config.toml
objective = "epsilon"
mlp_ratio = 4
head_dim = 48
fused_qkv = false
qk_norm = false
muon_scale = "match_rms_adamw"
momentum = 0.9
adamw_lr_other_params = 0.0014
steps = 6400
lr_schedule = "linear"
final_lr_fraction = 0
Rows from block 10 of a small image diffusion model, named by matrix and row number. Rows with one number belong to one neuron. Each number is 128 + 24 x the weight over its row's rms, rounded and kept within 0 to 255. All counts start at 0. Numbers have three digits each.
After each neuron's rows are labels from the 100 images, of 14976 (inputs lightly noised), where the neuron reaches its highest value: "colour at peak" is the nearest of a few named colours to the mean colour under the peak. Only what is clearly more common there than usual is listed. The data: photos with spoken descriptions (Open Images, Localized Narratives). In brackets: how many of the 100.
# fc1: MLP up (model.blocks.10.mlp.fc1.weight, 512x128), inputs 0-127
# fc2: MLP down (model.blocks.10.mlp.fc2.weight, 128x512, transposed), outputs 0-127

fc1.21:158172150125071145105135116150121133168125082117123098118146081124101131135106131136155148114127147150114125144139137089133168143162093166106076128178113132137106123132121158095139094151119147113128115124138069159152172113129133090137112086124133143121123117123092098140124162121114122086155099078077106122113130125116155139116134095178135136162126131135071109102136130112107118114124
fc2.21:138097096125161126121140134155080120098116138107144158145159120115097129132102133130127107136135123100118146148113133142124085126104139082165151138139139098091153121091140128134084156089100156171151167151122133119075076106101147141115144153127118117137156124138182149106127114115167143133138158168142135132117089131117070117093097157133131098101101163150170138137150118156145132166161
colour at peak: white (74)

fc1.462:177118107144108133171116129153141149161117108169129104108097102102128160127161128135142115126155141137141120121167181106156100122123108094132118163098128146112063154112067122148108119131154085131101148152176146090093166147116104150119103135155171182104106123148138107095132115137141169120109169114150127127129134154097140131133154073117121121158148145130147126100132126143114130116126
fc2.462:130140138145089116101134108124129145148148142130144119109188135130142083129148119122175143154151091118066121126089085158129154174115121130157105114127162127143113095144131102115121147104072109110133145101111148173142112148149124086131118115171160128128097127142098138108151115145119128099122085115130070142104085134179128089137132141094138128137107090134122122131163130157185130139130
colour at peak: pink (31)

fc1.384:131126149099102106109146127179141111110145124103089153146156138119089149148114146131154123157067102125122163104148125152113131094163129147190095155122145177132089105163098147135102099126135116128112134127169145112116155106144085137080141112134110130166119102201154134143135099138149116155081115158094109158109086141146121110135133124159128142108111108109134141131110128099129141109123
fc2.384:130161139142132123133130123137142138120130141098153104116124112105138127115148124163111114130131090109087129116175136107117118157126085131119097101152167103165146141134084160132147191138142117152099161129120114153171119124112132155120080153126099109129142161080094112127118106088145128115109086142185116118130132148142087111081155081105094085171117173136127105114133104108088120119125
colour at peak: cyan (52)

fc1.65:095103129157136123116163144133098109103135123120163135130128160159117101156147156117101145170155097151103104080143134085106142149067123161166129156097129091155110127153107139125151167115136139130067161152110137076147112097169125160113121134157096106094142107135141109096155106152149145126128124108134135149120146150125085065144163126137146103109139125132121120095132138124095114152140
fc2.65:088193095138128117142145101123167132133119109111110116095098138130153132131141086096156106100125125153150149084128107124142137128114103141099127137109144129157128150108126123127131166150132114076107112146129091160168084164140128143128144101084136109080157167117158116115111130161129093121126166119171124093112125142162140138146145125152148120072144127101136140165121102123127103062094
colour at peak: pink (25)

fc1.17:097132107124133189124179082120139129130148151129118148130102141105130149145166166169157138167137112174089145112185132082135147130118176132194119138128135098167123140125127132146125112091125106158104125153120151137147135125148126126104116117121124117080155139109157103122150149127103109126165138097099126139147172103144098125109122139070117142123177092120102137107129158099128147138146
fc2.17:113124168131063107122122106121127149119100113132118093108128113111093131154135115095084133146104146128147144098102168125118189096119141162089139139161132166069084112156128138121138122143125107096121139133126161114105119188136137159119090097143125150110114152146125145112123127124114129102143121081114130067138122152143105124162121147107114117098110136059164139117128089127102152130114
colour at peak: pink (45); white (25)

fc1.449:126138157114147117113130116136109123089097130110126102090109124108099137156097157136156105141130165175148124098101138095103102154109170088116120145115131129112147091148105127126090124118124137126128084074167150161169155119167177113138118072081141119135139137110112111091106102115127114110118103087110109172113164117130148093138145150141144130176109128137154119155151158161149115157137
fc2.449:115102150120096136093136095129117133140148158149092166127111124120146123134161121121141178115111143097101136069134151133149167141116123127110104135153094125133118171156169125133167110153116124123148190118103141128106125104156109125131165162159121139093137173119158132116145142130127134162164145183133099115117068126128130123116124106149105091096150113113122114074103082102174114154131
colour at peak: black (98)

fc1.281:133079145134047167119115104112169102122169142123114132147114162111153169131111121126170126155108125121132089132122148127100109153119105141141113143101134118119097122155103133159123132149123116134127121103121097135134107093106095160110140098110089148099122137119127148147126129139132138141124083066123128146112113123112137127099156153124090153078101133146116116146097116191191180148126
fc2.281:133169169148118161071146162132121094156123129130108151166120152099124131124153176161120115137140148127083106099113119146139120110156137135069146149104089154120145109139123124084129130165134167123105114129107146158105156148146089117174148126114088103154133144109166147152166119129132076122168145156148093096123142123121148107154124112125122131119069156109094108108138157139116144138130
colour at peak: white (77)

fc1.116:156153142151147129130138089092141096134153089133076083122163124131105143131130133116110158179118076156142168110108158141123145125126134135135160148159157150108084082139130119126087132148114130136115132165103078127106128092127161123142129090119109142130135126176116156141105155145157112120115104132178177107115066128125124113134156154137147118097140099141109147121123076117117142152108
fc2.116:109174105120082151132089136112141135133086119115131102063072155127107111116094138135149130154149117085076108142163086134153147114171094132154132131107128156104140145135129137142120147132171126166121161157104131135122126164167150116067127171149159105133145158099144111093127155136104125121143151123130127155106168105161136110144176118106144139109106154140141108148151126130108119117149
colour at peak: cyan (34); green (25)

fc1.120:182104162120121132137129185129153136107143087094099151146112122108140113115111115160112109116128150113144135145125087111094121116119136123154104116143170134110124159181143194113126114082136142137081129161154104148153153144124113131131058137122087143123130086154130096138121090093138118115136141130155123136123122149139122146141150129121166048157138144162163123137148133140124106097137
fc2.120:079118124141124129139125091120099159096160150141149140122124111128110144131146102103127106131151127128135111114125152167151180124116119153106129138122119139177077123099129111119116122162112135136211153118171166101103143165111138112109173150134160128139101105083143121143126125181127125175107102158109129195145128110114136126145105147125092136096087128101123115117133107120145102174111
colour at peak: cyan (37); blue (33)

fc1.114:137136092177096119148163154139085165116128113165147099142142147188136111110093148121117073139124161141096137098103125101140134146104135147133134124103145147149136100147095160085136140130150162136138181112092106109091143117129123154128113138144122128111099123150119127127104127119155149107166127154179093122147183152120108139134135125133081108086088108156153147136112134157106135154085
fc2.114:134143112074133127120093120154135134137102134086100144105127137153101108129172119096133110152108131143090142146132126134141139140144106079077093131094110136102160146099108120101137097127103124192115148154118125079144048144121106114137157132114113129130123160113120095108132112144096108147127155139124147130101094124123115108156124155108109149096172141120067117130151095091119088109147
colour at peak: white (46)

fc1.43:126118186119146139166172143109122154096127124119107090112117175125158164138140123138145131150111122123132092143117113150147136127097128149114094100093164115096113115136150122125138134157128130111086155125113142095108150109151148166179123123158123150104118144167105090121124157119119165082103160125102117102087114109142115136160108156091075124144164153127123068119087119118100123171131
fc2.43:148132130134131135176102139136144136134126136099140163154132159093137094154117138118129114143147111103117139134089121123106105127108122160182109127083127166116144121109089145167123140105144092176152152148144136118136105198147088164125114106075147089157155140138153136097145151107146113142127108115110165088146128076136121123062142123154124099136120152131121126168128175143114105111138
colour at peak: pink (29)

fc1.186:148109143102135161117112089145119132098105139138098161153155121144137120121122129140122144184124141156189070130132166125120101136158152157162130169176146147161123126142170130134121155129137131133067141143103092117123115120079109146127135104103171118092130121188111150085128148130169122109139118130128120146107108121089143152109160115099109127127146134115100114137093104092169159143117
fc2.186:142147149094129099110078148136109113122121115131101116153086124139091143155153154116143130132134162124108151126160138125157145149092115141151135116091123086121124115197126127142148155086152142160117162132111109091097143137087118099146142118096124105161175092130100143140140102120115170113118108121118174097125169155076141087113139099138110107153140110152142147151105172107137144081124
colour at peak: cyan (26)

fc1.25:103103167133136119132134107135131132121160096131091120137139123129151123131119157144122102159106094085089107113069134145131101170135135101080100092111122146111159117094113130119171099074146081130145095153132160133112141172164155169110130095119119132136146159130091102122131112112125175118165140137115137116126173145156122116128127122100118161116138109100075134163132133065134109119126
fc2.25:150111103142125136100136189086147129170093139116123148126095077126130120124127133081125163111136186148152110130169119124155157138135128131143130160118194135154095120133115134146125128142113126144107153149129129153156127110162103093153100146158125164102120146113117110113079128157146098132119145119145105124143179170099156103148124133149170122105111142143127138081092117148113187146142
colour at peak: black (38); white (27)

fc1.250:123149159098117084093166184132138174166109125159159083149103101107144140111146095153133169133129112156100146157119108099129118177129082102102111128132118116112096117142177115132120138119127111125143129131069126133108138106164128105118127135091186132124112133127143142129145124090120109142091112127090102106144167125093112127141080170139095132129115092079148119124102135100120121133128
fc2.250:132104082141116153149131097144139100094103111150132177119133115104102127201133143145128125122158133135188128129139137154099111088091169119092101144128162152180159093083117113153120127097135132127124111106173110120135101120087122137132122121140094137109118099128157092163107100109094140090142162115125141103115150144145085107109164134130162143131083131137120150129138126148137169116151
colour at peak: pink (41)

fc1.115:153079119144058121122137145129154108149104105131100135173119130129079167145108117144170134141127125102122152096171119178153123138128096128139100099095106121152082110117126119127155112122196116123144148105152107153126128110123136138133104143143148123119136118116106138217083111159151130110125138108120119111126161093157158101130159119121109120116106146132156138122117095106141179144129
fc2.115:120111134102085110113124095143132192123143179162117108130114180118144091124173109071160135104127139099111122133081144109131150154138127155130166147128131144121155123154113143122120140132100103108086143135091132135138158114127110100096151119122107150106123128153103156120146106103123154133131107131145074147117128122097096148148141112132197107130111073076091105129119120115162097116135
colour at peak: pink (26)

fc1.403:129154115123141067154131129102129130120135098154137138131132123088090135119120104099128145156139070140109167143153103150136123127143169120111159141155084137172120125096101137116163162069113121108144115105115115130110126111119120120116142104139092147151105108154149142155144147110115072092137133099132090104173154130143108139143139183109097146166148102130128097136188125090111112118092
fc2.403:161100124068168163136101134173120138122110157113123104133146138137141131126111154115133128129130159111152112132116148123124143113133135193139087123133152149136109118135159122160114096176169159171156134112186111125140142146113118130164114120126138131147156133118154132114127108174162160157121084161126173153110120136107121102091133080124146096115106132138123186118109153145140162158176
colour at peak: white (67)

fc1.82:108133150163157117122139100113103112117145115140092142136110149116139137131183188171106133089110145143158090120155105129125159151084135117129108138113069125175111149111175152106113093092127100140104096147136181129162123135099125119100138119132126106117129177129077112168127140132159156126104150128110119134104158084147099117113153162119124141127149151084124112116140124094134142167122
fc2.82:137129121120133156151144156154107142098129096130125107135121070159071095111093122088141136148106113165105167144191163100159105150121104152119112116114173156123134157134112068103122138099114135129119101118128115136098138159127146135161130148122101132123124131141112118138124125071106099085135151105118133100124109147181115089107130111115120145117139107153138172112174148170132144089109
colour at peak: black (42)

fc1.496:118106143084114146123123164167128124121110169111135119069132110146102135112095143132115142104144129153130148121096111125166087100093117130101122139120132102163088130099166113143099143118141142130165122171116105120119140099163117138160123162167095106132123169134124092139159186134124106129118072124139142166098144159121088107123107141107113114184138091092175154144148153135129138120131
fc2.496:144108147144135143121109100134113106149103120126100120157149126121170121113122132106155088170132125134137096083128134116103172106112152090148143089115123120124155117134120179161141098150133128154123138091152182138132131151141119125067106079120119153132149118146196133096134113112124098088162123137109100149115167134116148140119163120140116124090133181147095151102090130114121183156122
colour at peak: white (27)

fc1.495:143087149154162117160114097110145122106108117093144133154112105091148170088133155103137120081131136133214120114107123122131106125123099125098156153097134082140177134092125188134134128086093153138131168104150150140149134162117142147115161144166136154154121125121122108087128156106116170125163136154111118124115169106125119125105139160118130133140134156145119143106153155110089129141112
fc2.495:092152107113111169130154133135105134149123135151124108144140122121116089139109103127152168147117094113101144152155123100161155143084093167108138135153112156136038141148173126110162120146116101148132101128105157125105122133140111129157118133110142117124143149148120117191132116137131092165109137159166140122176065154141141093173118116133125115105147114138157115114143105146177135114122
colour at peak: black (90)

fc1.118:196140158125137132152096152134108117133152155097153120126082117127108117107093129085176134151145132140141104107122146141104153134169112133116129127120126108151116162155093190121143099125128152123142120145128093114122120145115120149117156138120165149174124141138083093077171109124109147127130104178143107154130145115105186123136141145163088129124152134108089149117104124119113083173108
fc2.118:098105135105112110113153109118160129159141130115146121156174131114093117124121143154090130094097137153119094130138079063111122119125136164117141101153111156117157097098116099187114149138121087151157136081119105131124115138149176151124118125117100130116153121135133125192115154093111116129159157131141161116110105182135093122107086104103135145171124156136150163132140110115143145094136
colour at peak: pink (28)

fc1.379:157108148106093130123107129143133078167124149127084120146173109119103098154101155167148117139104099146122129080113158142099145169149103149085157124126145122148145132145108139122129110147130112106148125107147153135089125117158129176092099101110126100132128139139136145178126108163103154157136107119134092149133168132159168111112095111111136147154096156095080151099137083138123089106151
fc2.379:140139130123130122143135123093074142118126108116130155132080194145141108109133104093128136138135155147161107112148181149119100098130130098171093125126123136103143079096158115105148143143096140111102151166116098088159147123142110126129103087148112131157141149139132151113110131107128124152161134123105140117104066100079122130141099156143133107172105083161157119138120153108102124106081
colour at peak: white (65)

fc1.444:130210137125081132121099122114116142172130123112140145062119172150155132117132120125104147176122152129100149140144113096142128162158105109117149137156142118119109134108117150148131126160159084108130116161099141134140151127117106137066123150181128103161152120166143133147102192128128149110156134138080141155109126143142106154123114122101121128121125128117152170157141118139085112095123
fc2.444:122092097136190128139131097141122133104127179124078124162100085123098096148133166133167099094130135099147148123122113103146137080102162133128124147123107176102147136128137146140115054122092143148136142126131104127132101109166108159140126140100137151121094143132141094115169096130115103138140066133184107093134107130130150156132120121124151143143094125148112116101126163123149139152131
colour at peak: white (51)