Weights of a small image diffusion model.
Model: 2.8M parameters, 32-pixel images, arch uvit, norm rmsnorm, activation gelu, patch size [2, 2], layers 14, width 128.
Training: muon at rate 0.0019, 6400 steps, batches of 64.
Rows from block 7 of a small image diffusion model, named by matrix and row number. Rows with one number belong to one neuron. Each number is 50 + 12 x the weight over its row's rms, rounded and kept within 0 to 99. All counts start at 0.
Before each neuron's rows are labels from the 100 images, of 14976 (inputs lightly noised), where the neuron reaches its highest value: "responds to" is what is common among them; "colour at peak" is the nearest of a few named colours to the mean colour under the peak. Only what is clearly more common there than usual is listed. The data: photos with spoken descriptions (Open Images, Localized Narratives). In brackets: how many of the 100, against the usual share in percent.
# fc1: MLP up (model.blocks.7.mlp.fc1.weight, 512x128), inputs 64-127
# fc2: MLP down (model.blocks.7.mlp.fc2.weight, 128x512, transposed), outputs 64-127

responds to: text has "grass" (27 vs 9.8)
colour at peak: green (33 vs 0.8)
fc1.481:57 64 55 58 32 47 68 63 48 44 55 49 60 30 39 36 61 77 46 27 59 59 48 53 84 53 42 46 52 61 34 56 26 36 36 54 54 50 65 40 41 60 40 31 54 50 56 45 60 54 35 62 58 65 38 43 48 40 52 27 45 42 48 55
fc2.481:53 48 40 47 68 54 55 50 54 53 53 45 40 54 55 40 49 32 58 51 47 29 33 58 42 45 50 66 58 49 47 26 48 47 74 53 35 53 35 48 86 31 56 47 53 39 41 31 63 50 64 53 44 40 60 59 48 63 57 86 43 49 34 61

responds to: text has "sky" (60 vs 24.7); text has "buildings" (27 vs 11.1)
colour at peak: cyan (31 vs 1.2)
fc1.504:37 54 56 41 51 60 28 40 48 48 37 47 57 64 82 48 44 59 34 37 53 53 54 35 73 38 71 29 63 36 52 43 45 43 46 60 32 53 33 34 46 54 45 58 36 45 58 54 38 65 37 41 42 54 50 68 38 53 50 54 52 41 45 39
fc2.504:38 35 56 46 65 52 44 51 52 43 48 52 50 58 33 35 32 24 59 43 39 33 53 51 38 38 35 51 44 42 46 48 49 55 47 56 50 52 54 54 65 51 40 45 49 36 57 48 50 36 76 65 75 48 80 28 34 38 60 39 55 62 62 33

responds to: text has "grass" (30 vs 9.8)
colour at peak: green (36 vs 0.8)
fc1.63:64 50 38 68 55 57 37 47 42 40 36 52 56 45 57 38 66 74 35 43 47 55 70 81 45 34 45 39 47 56 47 39 60 53 35 53 53 49 34 51 38 60 43 59 52 41 34 43 67 78 29 67 52 76 43 57 44 37 47 48 36 63 53 78
fc2.63:33 56 51 23 46 56 63 37 54 56 62 31 57 54 40 39 40 52 43 63 54 51 49 51 47 49 55 66 52 21 43 38 43 55 57 33 45 63 43 65 61 43 26 58 41 54 44 59 31 47 45 48 68 41 50 47 47 81 43 52 42 43 60 49

responds to: text has "white" (28 vs 11.7); text has "black" (27 vs 9.4)
colour at peak: pink (27 vs 9.8)
fc1.255:58 48 42 33 49 59 61 61 64 44 46 20 47 33 58 55 32 24 43 51 42 60 61 26 38 57 51 56 56 83 44 37 41 46 16 53 42 42 54 37 15 35 44 55 60 38 57 53 46 29 45 37 49 49 36 46 38 45 45 54 50 50 59 58
fc2.255:48 60 69 51 66 44 55 57 38 55 73 43 57 53 50 36 42 72 43 46 64 43 28 36 53 48 49 42 29 33 38 55 59 51 49 27 26 52 50 50 54 52 61 55 55 64 46 46 78 52 66 48 50 55 59 42 29 59 63 36 31 56 39 32

responds to: text has "sky" (55 vs 24.7)
colour at peak: white (88 vs 7.5)
fc1.16:57 40 44 57 36 43 60 55 46 44 30 48 67 50 41 51 25 48 41 32 48 26 26 55 52 39 54 65 66 58 40 31 51 51 27 70 48 42 51 45 57 45 56 62 46 34 90 49 55 55 53 51 58 54 50 51 45 47 42 57 24 76 46 53
fc2.16:41 49 63 52 46 39 71 57 66 52 48 51 47 38 55 79 80 56 70 63 47 68 65 44 59 43 64 53 39 50 63 51 48 50 53 45 48 43 47 50 67 43 54 55 48 43 60 32 46 54 32 38 34 45 43 47 34 39 50 56 43 50 44 30

responds to: text has "dark" (26 vs 2.1)
colour at peak: black (61 vs 16.4)
fc1.265:51 35 53 48 49 53 35 44 53 62 45 68 54 51 62 45 15 31 39 70 40 45 72 56 38 31 40 61 54 24 53 72 48 48 30 39 46 67 50 59 43 35 59 31 60 53 45 61 43 53 65 64 48 84 47 56 33 44 40 54 69 86 55 65
fc2.265:51 60 51 45 66 39 62 71 63 28 63 18 45 23 35 36 44 70 58 43 45 38 49 53 37 52 59 68 47 48 50 47 38 25 48 50 59 50 56 38 42 57 44 75 50 41 39 46 55 58 65 56 31 58 60 39 46 70 52 37 67 59 62 10

responds to: text has "dark" (35 vs 2.1); text has "man" (29 vs 11.8)
colour at peak: black (98 vs 16.4)
fc1.21:61 57 64 35 40 62 46 55 41 73 53 39 68 56 41 37 69 41 65 41 55 44 75 48 51 37 53 44 52 82 54 47 61 56 47 44 53 58 55 51 56 38 55 47 42 63 47 60 66 63 79 33 53 55 49 43 51 51 48 50 62 39 49 43
fc2.21:52 70 51 62 62 47 45 45 54 52 26 57 53 50 66 62 30 59 37 53 54 59 47 63 38 45 59 53 44 55 53 42 48 60 55 56 39 31 59 66 59 57 40 93 60 53 60 39 40 42 62 56 30 55 41 54 34 26 42 61 32 51 55 38

responds to: text has "sky" (66 vs 24.7)
colour at peak: cyan (55 vs 1.2); blue (34 vs 0.9)
fc1.273:34 37 55 60 37 45 59 50 50 42 73 55 28 46 61 52 43 45 39 60 21 50 42 45 62 41 36 48 54 76 34 38 41 44 42 52 46 40 40 39 57 44 34 57 32 59 51 43 50 77 48 38 54 42 28 49 74 53 37 60 40 22 50 53
fc2.273:45 39 42 54 64 45 35 57 55 54 38 71 49 46 58 44 57 48 74 24 69 52 70 66 43 49 32 57 48 40 57 56 56 48 30 34 51 67 45 43 51 43 46 52 67 54 43 58 51 15 45 79 52 36 68 46 68 63 49 41 42 67 51 59

responds to: text has "water" (26 vs 7.8)
colour at peak: cyan (46 vs 1.2); blue (29 vs 0.9)
fc1.286:49 55 48 67 42 39 29 47 38 53 43 56 54 55 72 44 56 74 39 47 39 49 50 55 39 44 37 58 31 35 34 61 39 47 43 54 51 27 55 59 45 74 34 54 48 35 41 66 48 55 39 60 41 66 67 37 73 43 48 53 55 41 64 39
fc2.286:59 44 51 64 49 29 66 41 52 50 41 48 49 40 51 44 73 45 65 54 53 22 32 45 51 41 51 43 48 65 59 37 49 51 51 49 35 50 53 48 76 32 71 52 49 66 47 40 68 39 50 38 43 39 50 20 48 69 47 57 38 52 48 52

responds to: text has "grass" (36 vs 9.8)
colour at peak: green (38 vs 0.8)
fc1.78:57 65 50 46 41 60 36 75 52 52 67 40 62 47 60 54 49 53 48 41 43 50 65 44 45 49 29 37 52 52 38 62 50 55 57 40 54 77 37 20 50 28 41 52 54 68 37 61 43 68 42 69 54 59 47 30 65 58 41 50 37 36 38 54
fc2.78:33 47 30 51 65 38 67 48 38 45 35 49 24 31 36 51 59 54 63 55 40 48 33 59 46 59 66 57 60 50 60 31 68 54 19 63 57 51 61 53 43 70 69 45 43 34 61 55 50 51 58 46 68 46 55 48 62 36 49 55 63 74 44 46

responds to: text has "sky" (55 vs 24.7)
colour at peak: white (65 vs 7.5); cyan (33 vs 1.2)
fc1.423:56 83 30 41 37 27 68 29 39 39 63 49 67 51 32 50 45 55 20 56 54 51 42 50 62 40 42 42 51 39 56 51 51 35 54 59 61 37 76 62 47 44 58 37 40 35 43 52 56 57 41 45 39 58 49 52 46 47 39 61 44 50 49 46
fc2.423:44 31 45 64 58 64 45 62 64 56 65 46 63 53 67 15 36 44 40 43 54 45 36 39 63 58 65 42 35 49 33 39 37 50 24 54 54 53 46 65 71 43 61 57 45 49 50 46 42 73 67 36 58 41 41 54 45 58 65 58 48 39 27 60

responds to: text has "people" (44 vs 21.6)
colour at peak: black (37 vs 16.4)
fc1.98:40 50 59 45 36 43 66 57 48 61 31 55 44 53 59 52 49 61 69 50 38 34 63 57 62 56 55 26 26 61 58 40 62 65 67 61 40 65 58 46 75 46 56 52 20 48 44 65 59 53 52 36 51 62 29 53 53 62 62 49 49 65 19 59
fc2.98:27 44 37 60 64 45 49 59 62 49 51 64 34 69 64 61 60 68 39 38 48 60 65 53 47 42 35 55 54 60 41 46 56 65 46 37 37 69 57 54 25 52 45 40 73 62 58 43 53 43 58 55 28 53 71 54 51 46 58 48 57 56 26 56

responds to: text has "trees" (56 vs 27.1); text has "grass" (33 vs 9.8)
colour at peak: grey (68 vs 31.6)
fc1.415:67 52 47 57 43 48 42 66 64 61 60 43 48 65 39 45 69 45 32 57 60 47 54 48 63 49 51 52 43 61 40 58 31 43 61 55 82 64 30 37 47 55 44 54 50 43 66 51 53 67 33 68 60 44 47 33 45 38 45 38 49 63 46 34
fc2.415:44 39 47 36 60 67 46 37 23 41 39 65 37 35 44 56 60 54 54 60 30 27 68 54 41 51 59 45 50 42 44 26 53 67 43 58 13 39 53 58 53 45 40 32 34 37 47 57 32 60 56 49 39 38 41 64 48 62 45 54 57 54 64 50

responds to: text has "plants" (33 vs 9.9); text has "grass" (31 vs 9.8)
colour at peak: green (25 vs 0.8)
fc1.491:56 68 54 57 35 50 47 46 54 47 69 58 55 37 67 22 60 52 36 49 63 27 48 31 45 64 26 55 58 44 51 65 85 50 51 54 67 76 49 50 55 41 61 57 32 44 39 62 62 44 42 74 60 61 43 49 42 41 49 73 64 30 57 56
fc2.491:52 22 56 52 47 52 56 47 45 40 47 57 46 47 63 60 46 45 54 50 53 57 65 76 54 53 67 54 35 69 53 24 44 77 47 40 41 33 51 53 45 45 44 37 58 43 49 55 66 77 71 46 49 34 52 37 57 60 29 50 54 69 44 41

responds to: text has "man" (30 vs 11.8); text has "woman" (27 vs 9.6)
colour at peak: black (99 vs 16.4)
fc1.262:52 44 41 49 63 38 35 32 38 56 40 44 47 59 50 62 63 34 46 50 33 25 53 50 50 35 40 55 51 67 64 23 35 55 54 50 42 56 50 42 50 47 62 35 46 35 59 66 60 42 67 59 40 59 51 55 53 34 63 51 23 37 39 57
fc2.262:44 56 23 49 36 53 32 85 50 46 65 42 37 44 60 49 41 46 69 49 57 46 61 46 48 38 53 51 66 41 45 46 35 45 48 41 47 68 55 40 63 35 59 87 56 60 40 45 38 49 56 50 58 72 61 60 62 61 31 62 52 35 46 81

responds to: text has "trees" (61 vs 27.1); text has "grass" (30 vs 9.8); text has "plants" (29 vs 9.9)
colour at peak: black (52 vs 16.4)
fc1.237:64 45 27 45 46 46 49 75 60 60 48 46 58 32 37 62 46 46 65 57 53 43 53 31 34 73 57 53 31 68 30 88 36 63 32 48 52 46 55 48 50 54 31 63 41 64 44 52 54 35 41 63 60 51 52 39 37 57 38 44 66 63 35 52
fc2.237:44 51 73 49 40 44 64 38 35 46 68 52 31 46 39 40 72 56 48 53 37 55 60 64 50 29 29 35 60 47 59 42 70 43 47 57 55 49 61 36 32 44 58 20 54 35 50 50 54 39 67 50 53 55 53 69 46 47 65 59 52 42 63 60

responds to: text has "sky" (80 vs 24.7)
colour at peak: cyan (51 vs 1.2)
fc1.18:59 45 58 24 78 47 59 50 18 49 60 44 51 43 39 38 68 60 39 66 45 38 59 55 71 52 70 52 71 33 42 59 61 62 56 63 65 35 39 55 55 65 42 66 33 29 53 64 62 42 44 46 45 50 47 47 59 42 39 57 40 41 55 48
fc2.18:29 49 42 48 78 56 52 61 63 30 53 57 50 54 62 57 33 67 63 35 60 62 31 60 60 56 58 41 40 41 51 47 64 46 45 41 40 24 34 36 42 48 26 49 50 49 47 24 49 53 35 64 44 44 45 47 66 41 50 42 37 42 54 52

responds to: text has "plants" (41 vs 9.9)
colour at peak: green (63 vs 0.8)
fc1.158:51 63 52 38 42 56 57 52 63 57 41 40 56 50 77 43 64 60 28 60 55 44 63 25 35 52 61 44 20 59 43 76 71 49 33 51 43 44 54 61 54 61 46 47 59 47 55 70 61 47 49 73 63 60 62 31 57 29 37 48 68 60 42 65
fc2.158:58 43 37 49 57 50 55 38 43 47 54 31 52 42 83 38 48 42 78 43 49 34 35 42 33 50 52 79 52 48 60 51 48 53 53 63 53 52 54 64 54 84 53 59 64 47 52 44 33 63 49 39 53 47 48 48 37 88 57 30 46 56 56 62

responds to: text has "water" (29 vs 7.8)
colour at peak: cyan (39 vs 1.2); green (38 vs 0.8)
fc1.382:36 58 68 62 36 43 67 48 33 38 57 52 58 40 56 35 59 73 30 56 42 55 50 38 38 49 58 54 48 42 55 55 72 46 45 48 68 38 82 49 37 43 60 56 79 51 63 70 50 56 20 74 58 63 46 44 69 32 37 63 47 64 51 62
fc2.382:40 51 36 51 69 60 38 44 45 55 58 36 56 35 73 41 32 31 58 47 41 44 48 54 48 46 16 62 55 48 47 39 61 59 63 36 27 37 46 64 60 46 51 67 41 49 53 59 48 57 44 62 32 43 63 48 37 57 50 11 50 71 76 43